From a checkpoint of a small sound classifier: width 384, 7200 steps.
Rows from block 4 of a small sound classifier, named by matrix and row number. Rows with one number belong to one neuron. Each number is 128 + 32 x the weight over its row's rms, rounded and kept within 0 to 255. All counts start at 0. Numbers have three digits each.
After each neuron's rows are labels from the 100 clips, of 14976, where the neuron reaches its largest size: "loudest" is the band of the loudest frequency at the time of the peak. Only what is clearly more common there than usual is listed. The data: synthesized solo parts of chorales (CocoChorales). In brackets: how many of the 100.
# gate: MLP gate (model.blocks.4.mlp.gate.weight, 768x384), inputs 231-307
# fc1: MLP up (model.blocks.4.mlp.fc1.weight, 768x384), inputs 231-307
# fc2: MLP down (model.blocks.4.mlp.fc2.weight, 384x768, transposed), outputs 231-307

gate.11:159094165104156148164119145114094120123143112133140121106106128132157141181100163130081114119099093107168136233149135143126137028074064149187107146100123156115082161111154151096147129099132158156128118131131115134160105120137172169
fc1.11:154114141109114160171060134123138103198134136147182130073088122162113106127118119135130140151115122115100140072110136138139161149120126154111118118091062134132112151110146151114178157074105195144137101129134164170134134127159101141
fc2.11:122120073121114090141126162166133139148146135100170185115184121134135037151159152166143120127078095066119120121124132109110118130117109094163125086125152139145123108030119116160151133156097142223118136134093162141123070178087162112
loudest: 1000 to 2000 Hz (33)

gate.26:170120083132137098102135080102057150159128139134138120116113151142154116177140141101088172109130130135181190119140166142180137103121081122113124153150135198092166087022131117124146141144160096088053110120163106112148084163141116161
fc1.26:129120117084119067112166140150125139112142115094135156115094170172104123105128088153137170088091177123096186237149121144113068103142139139137109094144170099138156083111158123207163146164125108163146111110107132011109152135105149168
fc2.26:124145105098182147101140116193143129133175134158115137138160112111148156146081192095153110185128137151079113058157067109111172105089161201079127190103105129192074155135127132101112152109163155026145146165114115080135183071102129121
loudest: 250 to 500 Hz (67)

gate.2:087137139105195101080122119135110107177118209151136125084202141111098127124091128101196145126159091098084100158124175064121215087152111140110167066144124100122136152088109127097100107169180186109147237115149136103071094136159167124
fc1.2:098127120146153134046124094167124081166148197127100127120126138106133112131109104111117147115113068124100109176115132158131178144115136159139163182159099122109144132115120165065104117140145122117095161098131083089069180180108097104
fc2.2:146138102134082092171114114119131115129118150137166056126116156106113132159089131145137178168081140114121131156102135160175129057140101117145142069078153066099083137147131156080099133135143100198128104132132187133113078132147146165
loudest: 1000 to 2000 Hz (61)

gate.397:131099109084116113097108087157086087117110140062145095162171211140086174141095167173076127132129126127192132179101127115124211105135120085115139148154120142089099136142162145091076120151117162124060185137100147082132074093141094117
fc1.397:135125144100084142101118149168153133140126127117108104145200203128132104086110136139071126078106139146217147185113100141185168070129065136159127060139128160129145090191122191102093158133066168182101166149164141126117130104121132124
fc2.397:116191124125136151125075035163054217128176138126140091081078155143140113136068149125103099084139101127111110094120064131141106164117145131146125105124137053065118111119122163106147142149139124050171057128145130117114117176129145141
loudest: 500 to 1000 Hz (65)

gate.388:097172110157159123120129128149130100129137110120144112191171190119088094182099103054136056134133109136156117205139118128173166057106130096147123158117146083109085237108155130126123128164185118210064184118120095122152079190136151113
fc1.388:152102143055145118127092131117170147161127129137080118062103206089150101119109126105116116129118161111119115166132184158103115174094172090113116115142077135147150159131140127199137163080135125148111125121084138107132141164179133133
fc2.388:130145134119140101159132135131075063134158126109100105095081169139156073083150109129085153176131140153114095131088057139107097145178140104124084129061112126176058175134112101136142119169122163138110166119109160116131117224113163137
loudest: 500 to 1000 Hz (72)

gate.264:173113145115119134128139096160139130252148187163211110119108209140102142160131096127115162195119078181141083068129116113119100118091107122130128086194219092142099082124120154133193109187099173142126142161121126068186169138104175147
fc1.264:119107147097123128165159111096131116136126132140173087129141207147144145146109154100126128138146109161133147122120089158168074176165123130137178109100110129099225096084070074063136148074117123139104147162105107212118123109097137080
fc2.264:089152136129101121122134205111068162099089109124108113116116033107104219144076160155133110128110156131165105198152071118160093139143130139173139140112151105094117092165123144095201138125144145142160188177110163118174117091106126106
loudest: 1000 to 2000 Hz (43)

gate.304:125118154084141148099125100187174161102137114125128132146117176166166095156175152159158104202139074167129163115125124114097181151110135105141124087145110114116200196096102160089129142131098092175205167120158095116138122101061090166
fc1.304:160139111135118142157120147072113151161156122124114137135099204139154109187174148124076140153169125149251135199151166129150121122172117044150111109143125167101160212142131124129117148090133093213135095132149130135146158150129113161
fc2.304:137164180083082140152148139133132118129115155114167090163124165122140177163120134147071162151155125142135146142111124185103137172105109255203149186097156138187158158131144216126179135159130138172122094154173098167121128058098182141
loudest: 1000 to 2000 Hz (41)

gate.405:174183106174090118098147130121150164109133166117159113101157196083115128169108141081130112135176122146134066141146148140125112061166110136116153082157196147154107167116134153107118113092119125050102097100156116158152060131150150133
fc1.405:135084140132174083068108136154176177109150159107150133074036183173165173087153119215074158178105132114064093106147077138131187121101107128105138112129093138135120125217122148144122128180076159073182166102100152109098158083158132149
fc2.405:107089104136102118135115145103173129172109169152147109167191117082115103129135193135136174191100131121159147162106164140102101129111159113145160153096149202139139130142093072101047127122149090106102091153155141134189095128162096109
loudest: 250 to 500 Hz (79)

gate.285:138150117141058144199138142123112136161171088084099155083159143157131095158125114098231062204126083130165183173138153111147096118132100077135094110127113157113124255132120104174103114152157139070151106158131080112100061131104112144
fc1.285:132100140162126114098130146117100124167111112165160111104102106151116135080112072166155099140125189088075130132143131146166128140111143185150166117106177123130165064144166149075152133118148132108069149164135098159131123109124211134
fc2.285:110070165139172049126132158097122091125119210130113163116088162130130077125126136092140130052114100229130099141130147085120143081203122094146084108147095148160084129086122114154117154060144065131102187133111106000139166108133146148
loudest: 1000 to 2000 Hz (43)

gate.5:131120119182141166096119156116145156208167172144157104143121135087111138121137164063112129174158066168167086206102130133163153066137121128127174110160198148103117254089135100119125098141127181136139089132121143111120100125151144182
fc1.5:184162130088148136229126114131167166068094144154113154054100093112148102100155149103143129135182168104079216099149168126085118146117118128138157123126155162193163087089119128171136129119130103068175097139119139202129145132143167137
fc2.5:151134115065124071121141157104137076112147178127127109089159081130116122082153136152111123104176090151121143159136172112138073166196134083130100100158050111112142099160152080136121170120116103114122142094100106134136178166135138150
loudest: 500 to 1000 Hz (58)

gate.315:130132116082117130083113110097105160131129142097124140190172133132149131162147081127217150149141127144180121060141110090150117191042125110109111150142171143102075150139131138126075095140161163067125119115156106077180156115110099131
fc1.315:101160109099159086185092128171127109121145130119160117188114094150084141075163127171091172102143150125167110045133053116174148125117131090156139107151165134106115119149149160237100129139103183137152035161078164151110129117152155165
fc2.315:165199161182065177103086146098121139113085085075144137153089096129131174151121109146114111068079171163137106146135157137148119170142128134188141129148088138118091186128192151085136127118133100174108148110125109068155130117074106161
loudest: 250 to 500 Hz (77)

gate.669:139121123124149135104137142112111135077098104095133156185144179130115216112152129155126122139164136081174143053136103223118057084132082064124131124123000146153058150146154158091099145150078176072204120110083121151090113126095085106
fc1.669:109128125126128122108121135154148117105105162131104139091126075134159167175154159132161144158180078144089160143121069123126069133117197125120143079122114139147191083116058142125155148134158117154137170139098136133103093123116107143
fc2.669:109177134128105138100169088100144088112133131120082143132148131090162117131117205142169139126094155117161136133132111134156168131105097052087128132082122103184086069078107113154143124131079148143112090118124173164166154133112119099
loudest: 500 to 1000 Hz (54)

gate.582:105131155126140093192097119091094105155106144101141108127111133111119150160133135082050160155131145093142138078132093136117026075153148107113105123113177132152124123040146099106070094076073119148111090115119076115199066127128120131
fc1.582:096103161088215103163099108145109110175115151173144108054090102139149162071164151195098112208136056117147109159095095126107110178091145125114085120113177134143157117193098140115102103065061153118123150163107100118136134084136127159
fc2.582:159133096120115079146110156101096167146088136164153097157170153104108118125168135142185127157176136049118186153114111118115141124098055098147182116148129108142119146087125146066143122145138112103088146104106105107151054093161060108
loudest: 250 to 500 Hz (89)

gate.658:107142090153149165062079167137122096174130178131139100144121147110098112137158155123166133167133081173169115141136146138132162084093133160154112098143115094186008213117111160087150110152124159138160079118126137011109099144126131096
fc1.658:120115106134122111138066129079101159162171148156162101208143161138138137054154089127125121163098142188148084077139115125182140127136142131140128126132075146125077158133137148153114137173075202126142121104164128113121085132089128141
fc2.658:074133130105131147080158134095166126123128113125140131126100122132117119150171177144047136124177098086147125147134066155107116130104151186086081194140117129156143126125134121188084142145164173085123113137180106118078127099131147142
loudest: 500 to 1000 Hz (80)

gate.1:102180125136114161121150135107100161127168155159014144118098125129098103219110136061144157139106079100138149146127134110106060061160172078109120140148107097117090186104146183192085132085135077081197116115172126123134114130109118135
fc1.1:174125144102128144104151141128113099120134101143128144143127225115143169193121133210100127181130092120109085218164144128085187100104116087130103158138109136101070187164132125189165134114146059160097143138117150120174121109137077177
fc2.1:093106153131090160127104126169080136128131079129073122113050099113128169144092149111164129108067141164129115105083071100120161074125142147121132143152122150059081146125137142151106112116166100103147078171121140124173124125124119090
loudest: 1000 to 2000 Hz (42)

gate.292:138145158108088120127121105134209186207124134136080139159150165124134160079170151139149110125083153154118097133137114162104206073108153122130119035129171125122147125107087110096091096206147123166134161112095111126086135116101174134
fc1.292:167133146153181085080140124163201115100125145136079158122103174158153138213153079077183150129122122163174092105146147104159168070117131130151117102173180123170056102122120136118162133185095143152076163134105129101109109092159183104
fc2.292:124091088113129135143122145159087113143101093120097082121137175086134136105121128204147093200122142152116154083084170115143176110151134125112165125153172061174126212171114162141181099124113150086137137112107159121126149156167131110
loudest: 1000 to 2000 Hz (38)

gate.587:129141122106192123064091138154122139151122116140093139110137109123141149094128127151189115141158098073118174100127116141121107084080152137137088076133030128122101106148116153078159127195100117176228045155124075081124208138066129126
fc1.587:094131124093177118191148124173144187156103146115168071172104216102120133149093084153201145115099129175118087154087110072144153163078146088141137140076132129170126163167151104206112106129144136123157049143142121107145140132117143172
fc2.587:088104080136165095128087106113105169110139136123149101117035150138112091141159075137134108041119134142101089103139076135150068203172120212125084102107113080089114099122141168118159118129136151107154154091130166107142101189128080161
loudest: 250 to 500 Hz (74)

gate.7:144129114112170120185092073179133168146154159132121146093166056089159091180152151074081125128140138124149125072138157122133161125107147116159148085132158124139121139120102133140115109174135124104106077120152079177130188124115181136
fc1.7:101159125078070143089127134170147165091140108088193118205133180146078111113107163121137130145090120139154114075116110098128121060089150145098143135133114120149057141112101105171117099170158123144133157106040092149123104146109108098
fc2.7:130132138136104103129130110160084173112163068124122141096143075144142120109122155077124176098113158117182125128135124120138147152143128123106116121120101101084092092110120117151049165179140047092153070105168131109122162138136140123
loudest: 1000 to 2000 Hz (39)

gate.435:118132125111132131106127102135156117067107147120107136092081101121162134157115119082069161127026128136106122152126129155130103117127084091071138114140082101120087147147115140129101110205166132110108150147133110056191141112167130133
fc1.435:131112133144177158118145129104166111150134132177088160079137191146179156105126095190080091098133100133078140182138150114132144149163085163156179150125064149078189117186093121156192128129090079133134140179148103096151108044168111086
fc2.435:099116131091089120120121145079125132116125121132104073151110084112140096108143129109120098156088127126173149144091114141113118159130149174144108128100114155099139136141145113149123150148150154080136113158142105162154169161112080126
loudest: 1000 to 2000 Hz (36)

gate.195:153116117114137111125076156131134168154152099130121140121169085166151074171086138104063115132120097111117082162095198104170147050099063085177140141136167173116134169187134138183117095123144173103103081084151112197190165145155093150
fc1.195:146069133128139157040118115104152166092117144154108105208114078140182146114134119171132130091183172157096140213108084148143092125138135169136118119157078135163116133115154122118155120123137143099123207147140115158147154096124137135
fc2.195:130158074129102092168180086064157170162190189147152057145155165111159132143144145165094150162150145068152145123069078138152138103139128173129132136155145087189147084193107147165098129105147204137152151159132106147138109154155144142
loudest: 250 to 500 Hz (79)

gate.346:135152135130147104099113101163149140145134147119127100096174082127137145077156122028094134143131173127116129143148105114181208089144126190156165028120149184122120147058112123055135120181174149144085145128107119130126119137132125154
fc1.346:095122150103172116206061127167153155134112134087109134057088147107134144143110115095083109123139177150096132169117106141148126165085129076162133127157120079122184086116157150255180106071108166162155086149075167123136133081105102133
fc2.346:093097105140140088144137108123129148145093142097149122127128205147104057121152079150152129134171124131060163097105179103140106107167116085132132136133147123164140148167129125113241111100130181145135188137082136131098083163131087131
loudest: 1000 to 2000 Hz (64)

gate.102:159114115142162169158081069151136118155107160127073133124143132128136107211095216095093143141120108106116129141106085135177139078109156138122084109096120142077126159172107132195099131126074065140138119085159079072121150140124112103
fc1.102:125147165141126069115148112133123140126149126119141120121106163169079137117157094100074122097127131123124103074122188109192158134109067125112137131101104149118112098146151136129135139085169133022087174083129174192160083207160173144
fc2.102:130157147126141123108126073102120068129178141136087105101104107104172130086088103141108109090101084171098090104127150146133130145123141143145094153179120158188093104110131114075179132079142105205123144125086140167164091215127148085
loudest: 1000 to 2000 Hz (53)

gate.242:125177088120106151158126118139118163142185134120058084148159081135104161123148126125059147103114114048113155140121121125148136091128066113112113088083103129123168104064178137112098142076077151147119104145155101043149142126151114122
fc1.242:123164149160103123182132113129093139097165119091160144247151116128146110212191120081111074128157156126082140109096167113112177143140097125106149128084172104140161098163110149134139142091125116094119086140113133195127161105105114124
fc2.242:157123117088150115173103107143090132138164131120100207140108210133155142124167060144134175234166178129113136138117100108127171165185133158152135149067097104128108136197184163128076132117118109211147119132122094201107159103152124125
loudest: 1000 to 2000 Hz (34)

gate.685:107118152158123094054136124111127110105151139150135147098127203115106138092129083061084152112189103179062109042142134192176123092104102122094144179111074132137058094076093126185086153184121204064169138124112147160161100121074111147
fc1.685:126130179148111104118110118113212121165159155161128159094111255141134105197115094125193147140202115066148127154145116096147097164108133088153094098130131149120152151122100100071132103114152145149097152143151137123140121170114138119
fc2.685:121076058144132092100099086155137198122070135122123050146170126129114100155083091106156082139112140117090128102110113137152121113116159105152152065139144106091122119133088176125087078112163130126136131109125170100107139163109096097
loudest: 250 to 500 Hz (67)

gate.6:139153120151116101163131106159145125086187101144114151105178075123162141106120173068121119096195200138085195179147142146136128135156158128153190141124179167104156144079163122246114164093140120109124119139105127197099123107139134127
fc1.6:116124112169013091047179142108129171112161139119060178222129154161141110095163150114084129121111078121123178049111156136165102154156169172132125135153108145162102100104130144139169138210087097174152131115096112100103095092149146156
fc2.6:144099193143137189121157111149141112087109094115132169072111096225137192187072124147071141144190177136063066122134073138140136122109135150147132155133129110054088170149116134076128085180109125121135150137115096126116134120094155127
loudest: 250 to 500 Hz (87)

gate.57:107133129071152132116179095126149137116082067126134166173158228075129097178094135057099074168119172130134109156131133115166115129077130155125147102174180127142155163175139145101144128067168201109143135121093119159095128165157135144
fc1.57:086098150067140092074156133139164121130128134111132103147142114131107207069101119104173107146211108153133132180115164159169128122161107061072055149140092103120130132056163108151087138126146179205131146119121120108144137128107102110
fc2.57:183131151126128184117189151129190112135086166106098112136166109117159222141091150143103157124184165091114125140120050149152166079166181057137150136133115135152086141086110084130145118147109147165093115121143156207169141140103154091
loudest: 1000 to 2000 Hz (35)

gate.506:132083108092128100152147143113127153142153134114090132200115245189211106107108139142147095168161117126123128175148151159072120171126123074137095136128114112091179148115154134150184098158137149143180156126133092036113099136127126113
fc1.506:131148126234113158137105082160135160090158118125104122201089119109111145174125152152140138111115100125119104149145113106135120152085121109096134106092131127148115061176157153117084146047087185136092167096163108120135137125167168160
fc2.506:103121200169135119145122068137109150110108103126100159161094092150131103144059163094148094105119153137155154160153042114123106134082117193140128101164163176100149086133148128147145139112118148139123148147142115167110174101136098177
loudest: 250 to 500 Hz (73)

gate.81:126120135095174111145146116142158107129122136113114168172095130134179089059104177050097150146130145139163101157139144094135199049092090147179131104180072131099077102119146094079144127112146132145114121145100120121154131147162135131
fc1.81:126132111106106198052118154124186160118140199112142112083152180117116112151095109149062094125160136218149058207107106142123174189091201112130138103136095084136122129104169163190138128196101148198134122154102155132119154092156146122
fc2.81:092090109139132098145118100164137177124136161067165164123068125163109122164147080078138090152113136123127175133125130101162155163158152182138130139129127100117103179147172186167131100119117149200173116118098140087094151190130076171
loudest: 1000 to 2000 Hz (44)

gate.344:112091131091098099083119131128083096099126126156159120155159135104096177110113179143164133127114087120161108118105120139148151096094135085119123063111091102107095100092096100107091137100099130078170162149050068135128171126120129116
fc1.344:129116131141205119068123121117100091089113117152118145151125191097123150148137112078122172132083137131122141136125072138111067104115096118136133094139157123119152116085118110118109123103015149137208114115129147135084169099111136124
fc2.344:102191129109117094079132171082076114073131160119139133109102081094096131158154188143129097098133134080116107122145141132156135151169118122099138086159143097113163055101141109089170156147122163160138103155140138124101073130137116131
loudest: 1000 to 2000 Hz (53)

gate.239:148130108116200058207118148146132116126150111148051170091126031135123105117087125108062133139130137102077122149133188086152142035125079131143145127137216161121151078158120124194139125172145108078087122105100121150111149133175133117
fc1.239:122135127156132179063114146132087132221099154141127114117109195085153110103160117099042152102126147096118147091126128116141102135151072097175118111164136155108140166101173126046136125125085142097115132147143158148157124132113150176
fc2.239:144106083061094081136118070140143104064173153133088119109127135140120094109166152190120157160142150150115131152128129145144117139163138083162123117153142139118164133150155110154170142146167105093113147109118083245115149095179119131
loudest: 500 to 1000 Hz (53)

gate.309:141183113151108156117116126106117099117141121096110134168092128073111146116158209152119167125112142106105100155153155101135157125091116134089140096152097181102100120059105173139150128190104196128152078114135107121126106085120122126
fc1.309:141099108081115093157135076126136100112181132084096160185109111160160158041125116112143215151086154128111117155132162144118074103028128146115137149147074119051133116054126125153120097147110153139152116129134104108142074169166091152
fc2.309:127128146162128181111093121102118149094104086103138184123111137194103138171155069127138112088149215159136150117165145085146093184120160139089135155125089099064141160115158137091104100160118113192114121108138102095150132142080097133
loudest: 250 to 500 Hz (95)

gate.168:109138131116127071177153128131154162141103122130122110090124117124062166070106120157025120099123128118117070172120132168124168067143146076103140185178100134143095143151167128162120141125134130112152133118150152210135177118160122146
fc1.168:122119154136111113134115138134134149139144149126191137207126037128068157105132111125107077137183114144103115102154159129131104163139155095111210116095220088153111084102091132067129131154164140094131078092069108128144103079088120137
fc2.168:114150167132197082086147165140099148170139106136143144156114134106140161114126123140095152101098088171120162126183255155071122106107110166130105123102150205180109131126140137092212148118175152176072141152115101153075097082088199148
loudest: 1000 to 2000 Hz (54)

gate.491:173124124097188105255127083151132134131132130135153179184113167167137142176097136126156126174124127152134103163147143147158170127098103146128083100138140129098162111084102165088162126072101141126124166109131138049169132108169103162
fc1.491:139113137105120122080139166098148145087121114082137110114132104136120124154061107144153109077133116158108118156142092137115102120116094120139111105160164151151131068183173114052163086171146161148115145136134137166149114191147113133
fc2.491:161176192171149176135207149132055154109120065127119149073103129143141195152105103103107182117081176169113100139156034144127098128132142173154133166167144171101095168122112149081124165168168072170132133113159105110084114115115124123
loudest: 1000 to 2000 Hz (35)

gate.633:149130172095109119096147124132211166153095154125061140135140198137180150175161144118066130129081109136072072150132138169082190144105176136099172096147153149124179089165084110040137139176110076082114197105048128147174136117132174126
fc1.633:142138128122101164160185090115124110123125130149084106082133202143169146135107179144085137135128131054130113231122154181041116114138142146132124151136160139126232052107127172114148113123147069117116118141146151105175146143127145147
fc2.633:137098170130116157144137137089109109126059127122166114138126195139120172114161136152100120092142160103129130185135096182085083157084069184120150132094178157166165143102122132123121138138153124123118124141164118144118139060124106149
loudest: 1000 to 2000 Hz (40)

gate.497:153151156129118144073140148127186216186098191147138123132109138160108133127147166071136140140248175145158139206158134113140110154130177129146184182142132160130144152118103062139117138209107101163101134133181158134146050099168114141
fc1.497:135106094164189156103110110127065125114161153177152140101097105124153082107098192081117160080164139122128138104122083100160166158108114137166153122151090118112162081066068098143126149127051156114175096150115129144132108133136149120
fc2.497:115140101151129114112055180111153116108060102106132131132163126135121089120165056145105090121121111132147148162124162107136173197159124132165133051156142162129225141124139163126156147119119077183122175118123137058137149117181103145
loudest: 250 to 500 Hz (66)

gate.424:123122121106101141120107196101106172106097086161143096142110097139126116165154118171131160124096153049139123121133161172108119165104113117112154091151133109175096117120166151107152126186126169132171096144080107072100144114116137129
fc1.424:143117104091119155140135116063135144170129199113119145127107179164149106084125063156192095143127108150120057159128121079105100120176137142105117146154073152156099127163159148109132108208130116097179160212082161094092084134118107123
fc2.424:143132152131098140138094119125058132118156152105134142154143158124148083110085144111089162111138109078093091109140177115108090128162093050151143094115113158124110029069158118148075148086133063143110068160135117191141127100139164112
loudest: 1000 to 2000 Hz (31)

gate.415:121103116083130092147132112144082103157111124148122113091235165135139118087122173067130122125131148140086168198117137102114107100111080086161124119134123100127168182133113133096125121141123097194158121134052077058137115144091140155
fc1.415:115183093136136116161104097167088171179115106132068124203121095148093126162081100134143131112034154116122181240133130140148161163142102134156143146149176116121156078195140113091123103127091136147109104122169088170140171095201169131
fc2.415:119096068109109100140095086106137102143124136133159103132166155161114072152129122151061172146110089180144111141095174123131078128152129152117154100098143106138139136150121172143117132108118097101133180105151211094089074151169142168
loudest: 250 to 500 Hz (68)

gate.580:157148119100172147120173142089156109132165152113098147177182162157139107048144103174118133173148118144111098161119129121162159183146114139157105135110092114073176159146134179128145130161092155114130104145217104165146096124102144116
fc1.580:121150161115166110115109109149131117071142139092120159166063099153143052221114133172112165153194127159155156100134109103097079151134110089142137109126174135136133168141110119129188151093198116104133051148154104128127138145065119150
fc2.580:119098124127118131151127141118173132135141107151156140121141164113120131161175102151108098139200111129117163127155097150091135145149157136130085155131157151142188194159141091118129141154167166064101233160126161155123098119117133133
loudest: 500 to 1000 Hz (77)

gate.419:109089128112189134129161110135179154142155138113113124066139185168135105131104164121076121136116097194125098072125145171153154102151126091151155121134122133121123161102118119230118167214099125109140166141150112119126076138110094086
fc1.419:074134101182143170153072105141116138123120096088139123094094169097136133130112201125051176119108173070158139124128160136121224151160123113147142116118101153157108074072147147117093137037173159098121086083153124178118096150121201148
fc2.419:102093113135112137129127087120163084147142170119130109075105164146101029117121110141087087127133092075082160149106140112116155124124106130180132043078131096087208118148116130197116143133118180062132117167135177156110145194156153127
loudest: 1000 to 2000 Hz (31)

gate.510:141182106156137134155141178145101076094125121132162111163089119119109098124157123128243134101161096129085163160151162116122148161143104143145176169149080187149152137147084133017163119168095129133099138118123116039102100188156161127
fc1.510:153160147150088150179149128126184135090167144145148142174154106085130164168169098106174101169129087123095153163109127136091112133126123135150134143126113134092085186108157114204162136146131148060084178123116112115161138150138102101
fc2.510:142096122113123137109122119167054105187142154165102116129147126154107105108087170131119138106131109124073100123139116110098092125128100157089130063116134096128133083093120151080132148132094172127090107171155119178149109119104194111
loudest: 250 to 500 Hz (83)

gate.721:185117143141147153168122111085158128103108125140135153059140174112147132135116084083161097128092091171122147152122112189091188142146086142146122097124138143150150141118100120102149115121126109119090076151124122063123104144165136158
fc1.721:143127133141128178145133095119126121092093145150140127077124115121135114157118099160140122143134105137106154156129135112112112146091101168098140135104168109103155105166083111000141114118154102126117198097129123077165096133111150130
fc2.721:148177130129134122142142138120131132109074097154147176116138079159134154125123179083153144130113135169201152178137248141115162143100098180144162117152125182108138147157141166164128139165129083138104155109161105081107158124179153145
loudest: 250 to 500 Hz (70)

gate.116:083134115210153155145126148116128097127114130134116139167106036067113177159132124167136162100121181122141124080115056144081148134122127130098094108072190104150149181096121143067105127091096103113177147138100132169149131093035147123
fc1.116:111127143152165142071112160111111105096112094100094118131129141097125152180137095100189134120205055083112156146124083153127071084137138101155131090155170151144103108164130107104083140151107147085154155160163122162138112124130084137
fc2.116:109155112076143120122127092127121126124130090143132137158122217178147110105136141113122157151219155163182118128121221152144133143134092143098139116145107135153125110081107099146161122080137069140127129130137135087138182097172143075
loudest: 250 to 500 Hz (67)

gate.444:093116168153071160041116109108101121184100117174147112076104009110029130164130122173160116156141097131146154206138106157149064113118100109124147045151107140105083129104128110043064145088099111090204080149108108163093144147109132103
fc1.444:129154094119152098249136199141158121088142098146108200179098166155140117134131095123200135073137170108126154131146132126128159153069078131142148091120144136132095121153143124223149123202144169148101110140146125154156159147144172103
fc2.444:092053070149152143142143191133132144161068145146126059149120138161081123136139112114176130155123176062138092141133085139138101072142124127092177143132149100183076203122115147145132084101144128147143145172102124118128153154139100119
loudest: 1000 to 2000 Hz (48)

gate.39:077148141146098184164065112163160083122160130125161135010134207094174109173110099197161131098155126066121137092128114085132151110132151137112114078138113150141129146150094160145157112130132105114112121138120138110119122152089147148
fc1.39:123136108177188081107155156146068110137161115112088149149097085067134107086149101114139152111116145121126162126146116118161097041158137141096107119090180153156109121089175166055135081116090100094146090191169175170152167148122147134
fc2.39:134119082090169154121117131116095140097142120153139107150122169065096101122148078139144203179198118111150143141133168158107132132102125167111099135096142140144113178104138104071161109147115168181118116109091119178125119145086077113
loudest: 500 to 1000 Hz (56)

gate.522:141140087123103112104103111131195158128112114158106136200118113084141085117143172032167175124134129122145103117119081090121131088132182143113121109127075115093091158044141111150115117159162155154224045071202097096133163171116168118
fc1.522:134139139149146152139131089131149083122108082141121169134127147110113123093141121080153135171176113107103197179137171155078115091090125150114093174128098164138164109096139146176130156128069100135178132089157137183112116129118134170
fc2.522:165103118108058120124104094138199140127169116141115131166184100113169074111112102156115073178081105060128105095065021109143132115148239150150112134075079159128134097152114090089143122120136133115093119144139125111187129124151096116
loudest: 250 to 500 Hz (72)

gate.366:140134128156138140148158112131154103138164156086026134143102146132196128133129147145144124100087098115140162202122152183047137147189120149119142092116148107102161111114135093084127120178153104133121131123086129019110056111134105103
fc1.366:184117122134106152098107145142125157155109128137142157106129145112131130080067198126171130083165123096101121091115162143174154138157102132146169153150089161147140157099168100141145111081120166037080159111182116247120106116101126195
fc2.366:127114108170140221113121118128118090127153109110150183124129143135121084140143123164173099107142126108089125108157216092095104133178130104158113126183128180063159199082138130157148106167120122118131104128100189086096140196115101130
loudest: 1000 to 2000 Hz (43)

gate.314:134142136117180131123128115213146135102138105128113099165094091147156143154133104170168117144097115069113176201123123149130073145118124121189119127114153102135105090142127165079178102097122127178149114158120096126146058130081119139
fc1.314:118133117109094144166148104150151136152155177089090148125139231175133174063090130159084157127071102135071143107112114140146136063075165158156148110117188148096192136151147189225090160142141129096092225114116168064147132122173107118
fc2.314:125092181159114138144044103126171173164128150113156160115122086112125061104158081179154103081131106109092141146163088137133155108145157091148067139071146155119127113115122120044167115104117141170139220122149157164084100172094063164
loudest: 1000 to 2000 Hz (52)

gate.246:116125114121095087081128167120139123156122136138119154139113186130086111096145105162164093135092127168108152106110105101109148071136078099104102186125174122153133136148190099174113144086122168082113098157111112138160095146117149097
fc1.246:122097129090162135166102128126108085087118144156085118155147108126168133183159107123000093157151165177104148205120136146105078084120166172163117139127133109094159169131112152156104129197066162071122094112115109116166134115153117165
fc2.246:150148078121161190141155123135070171107129110141087101156137181145179163145131095126130134103095174175137101148108042099140080161148093233113109124120109092101120191113155154099141102134131131144086182135153133109158141149087138135
loudest: 500 to 1000 Hz (68)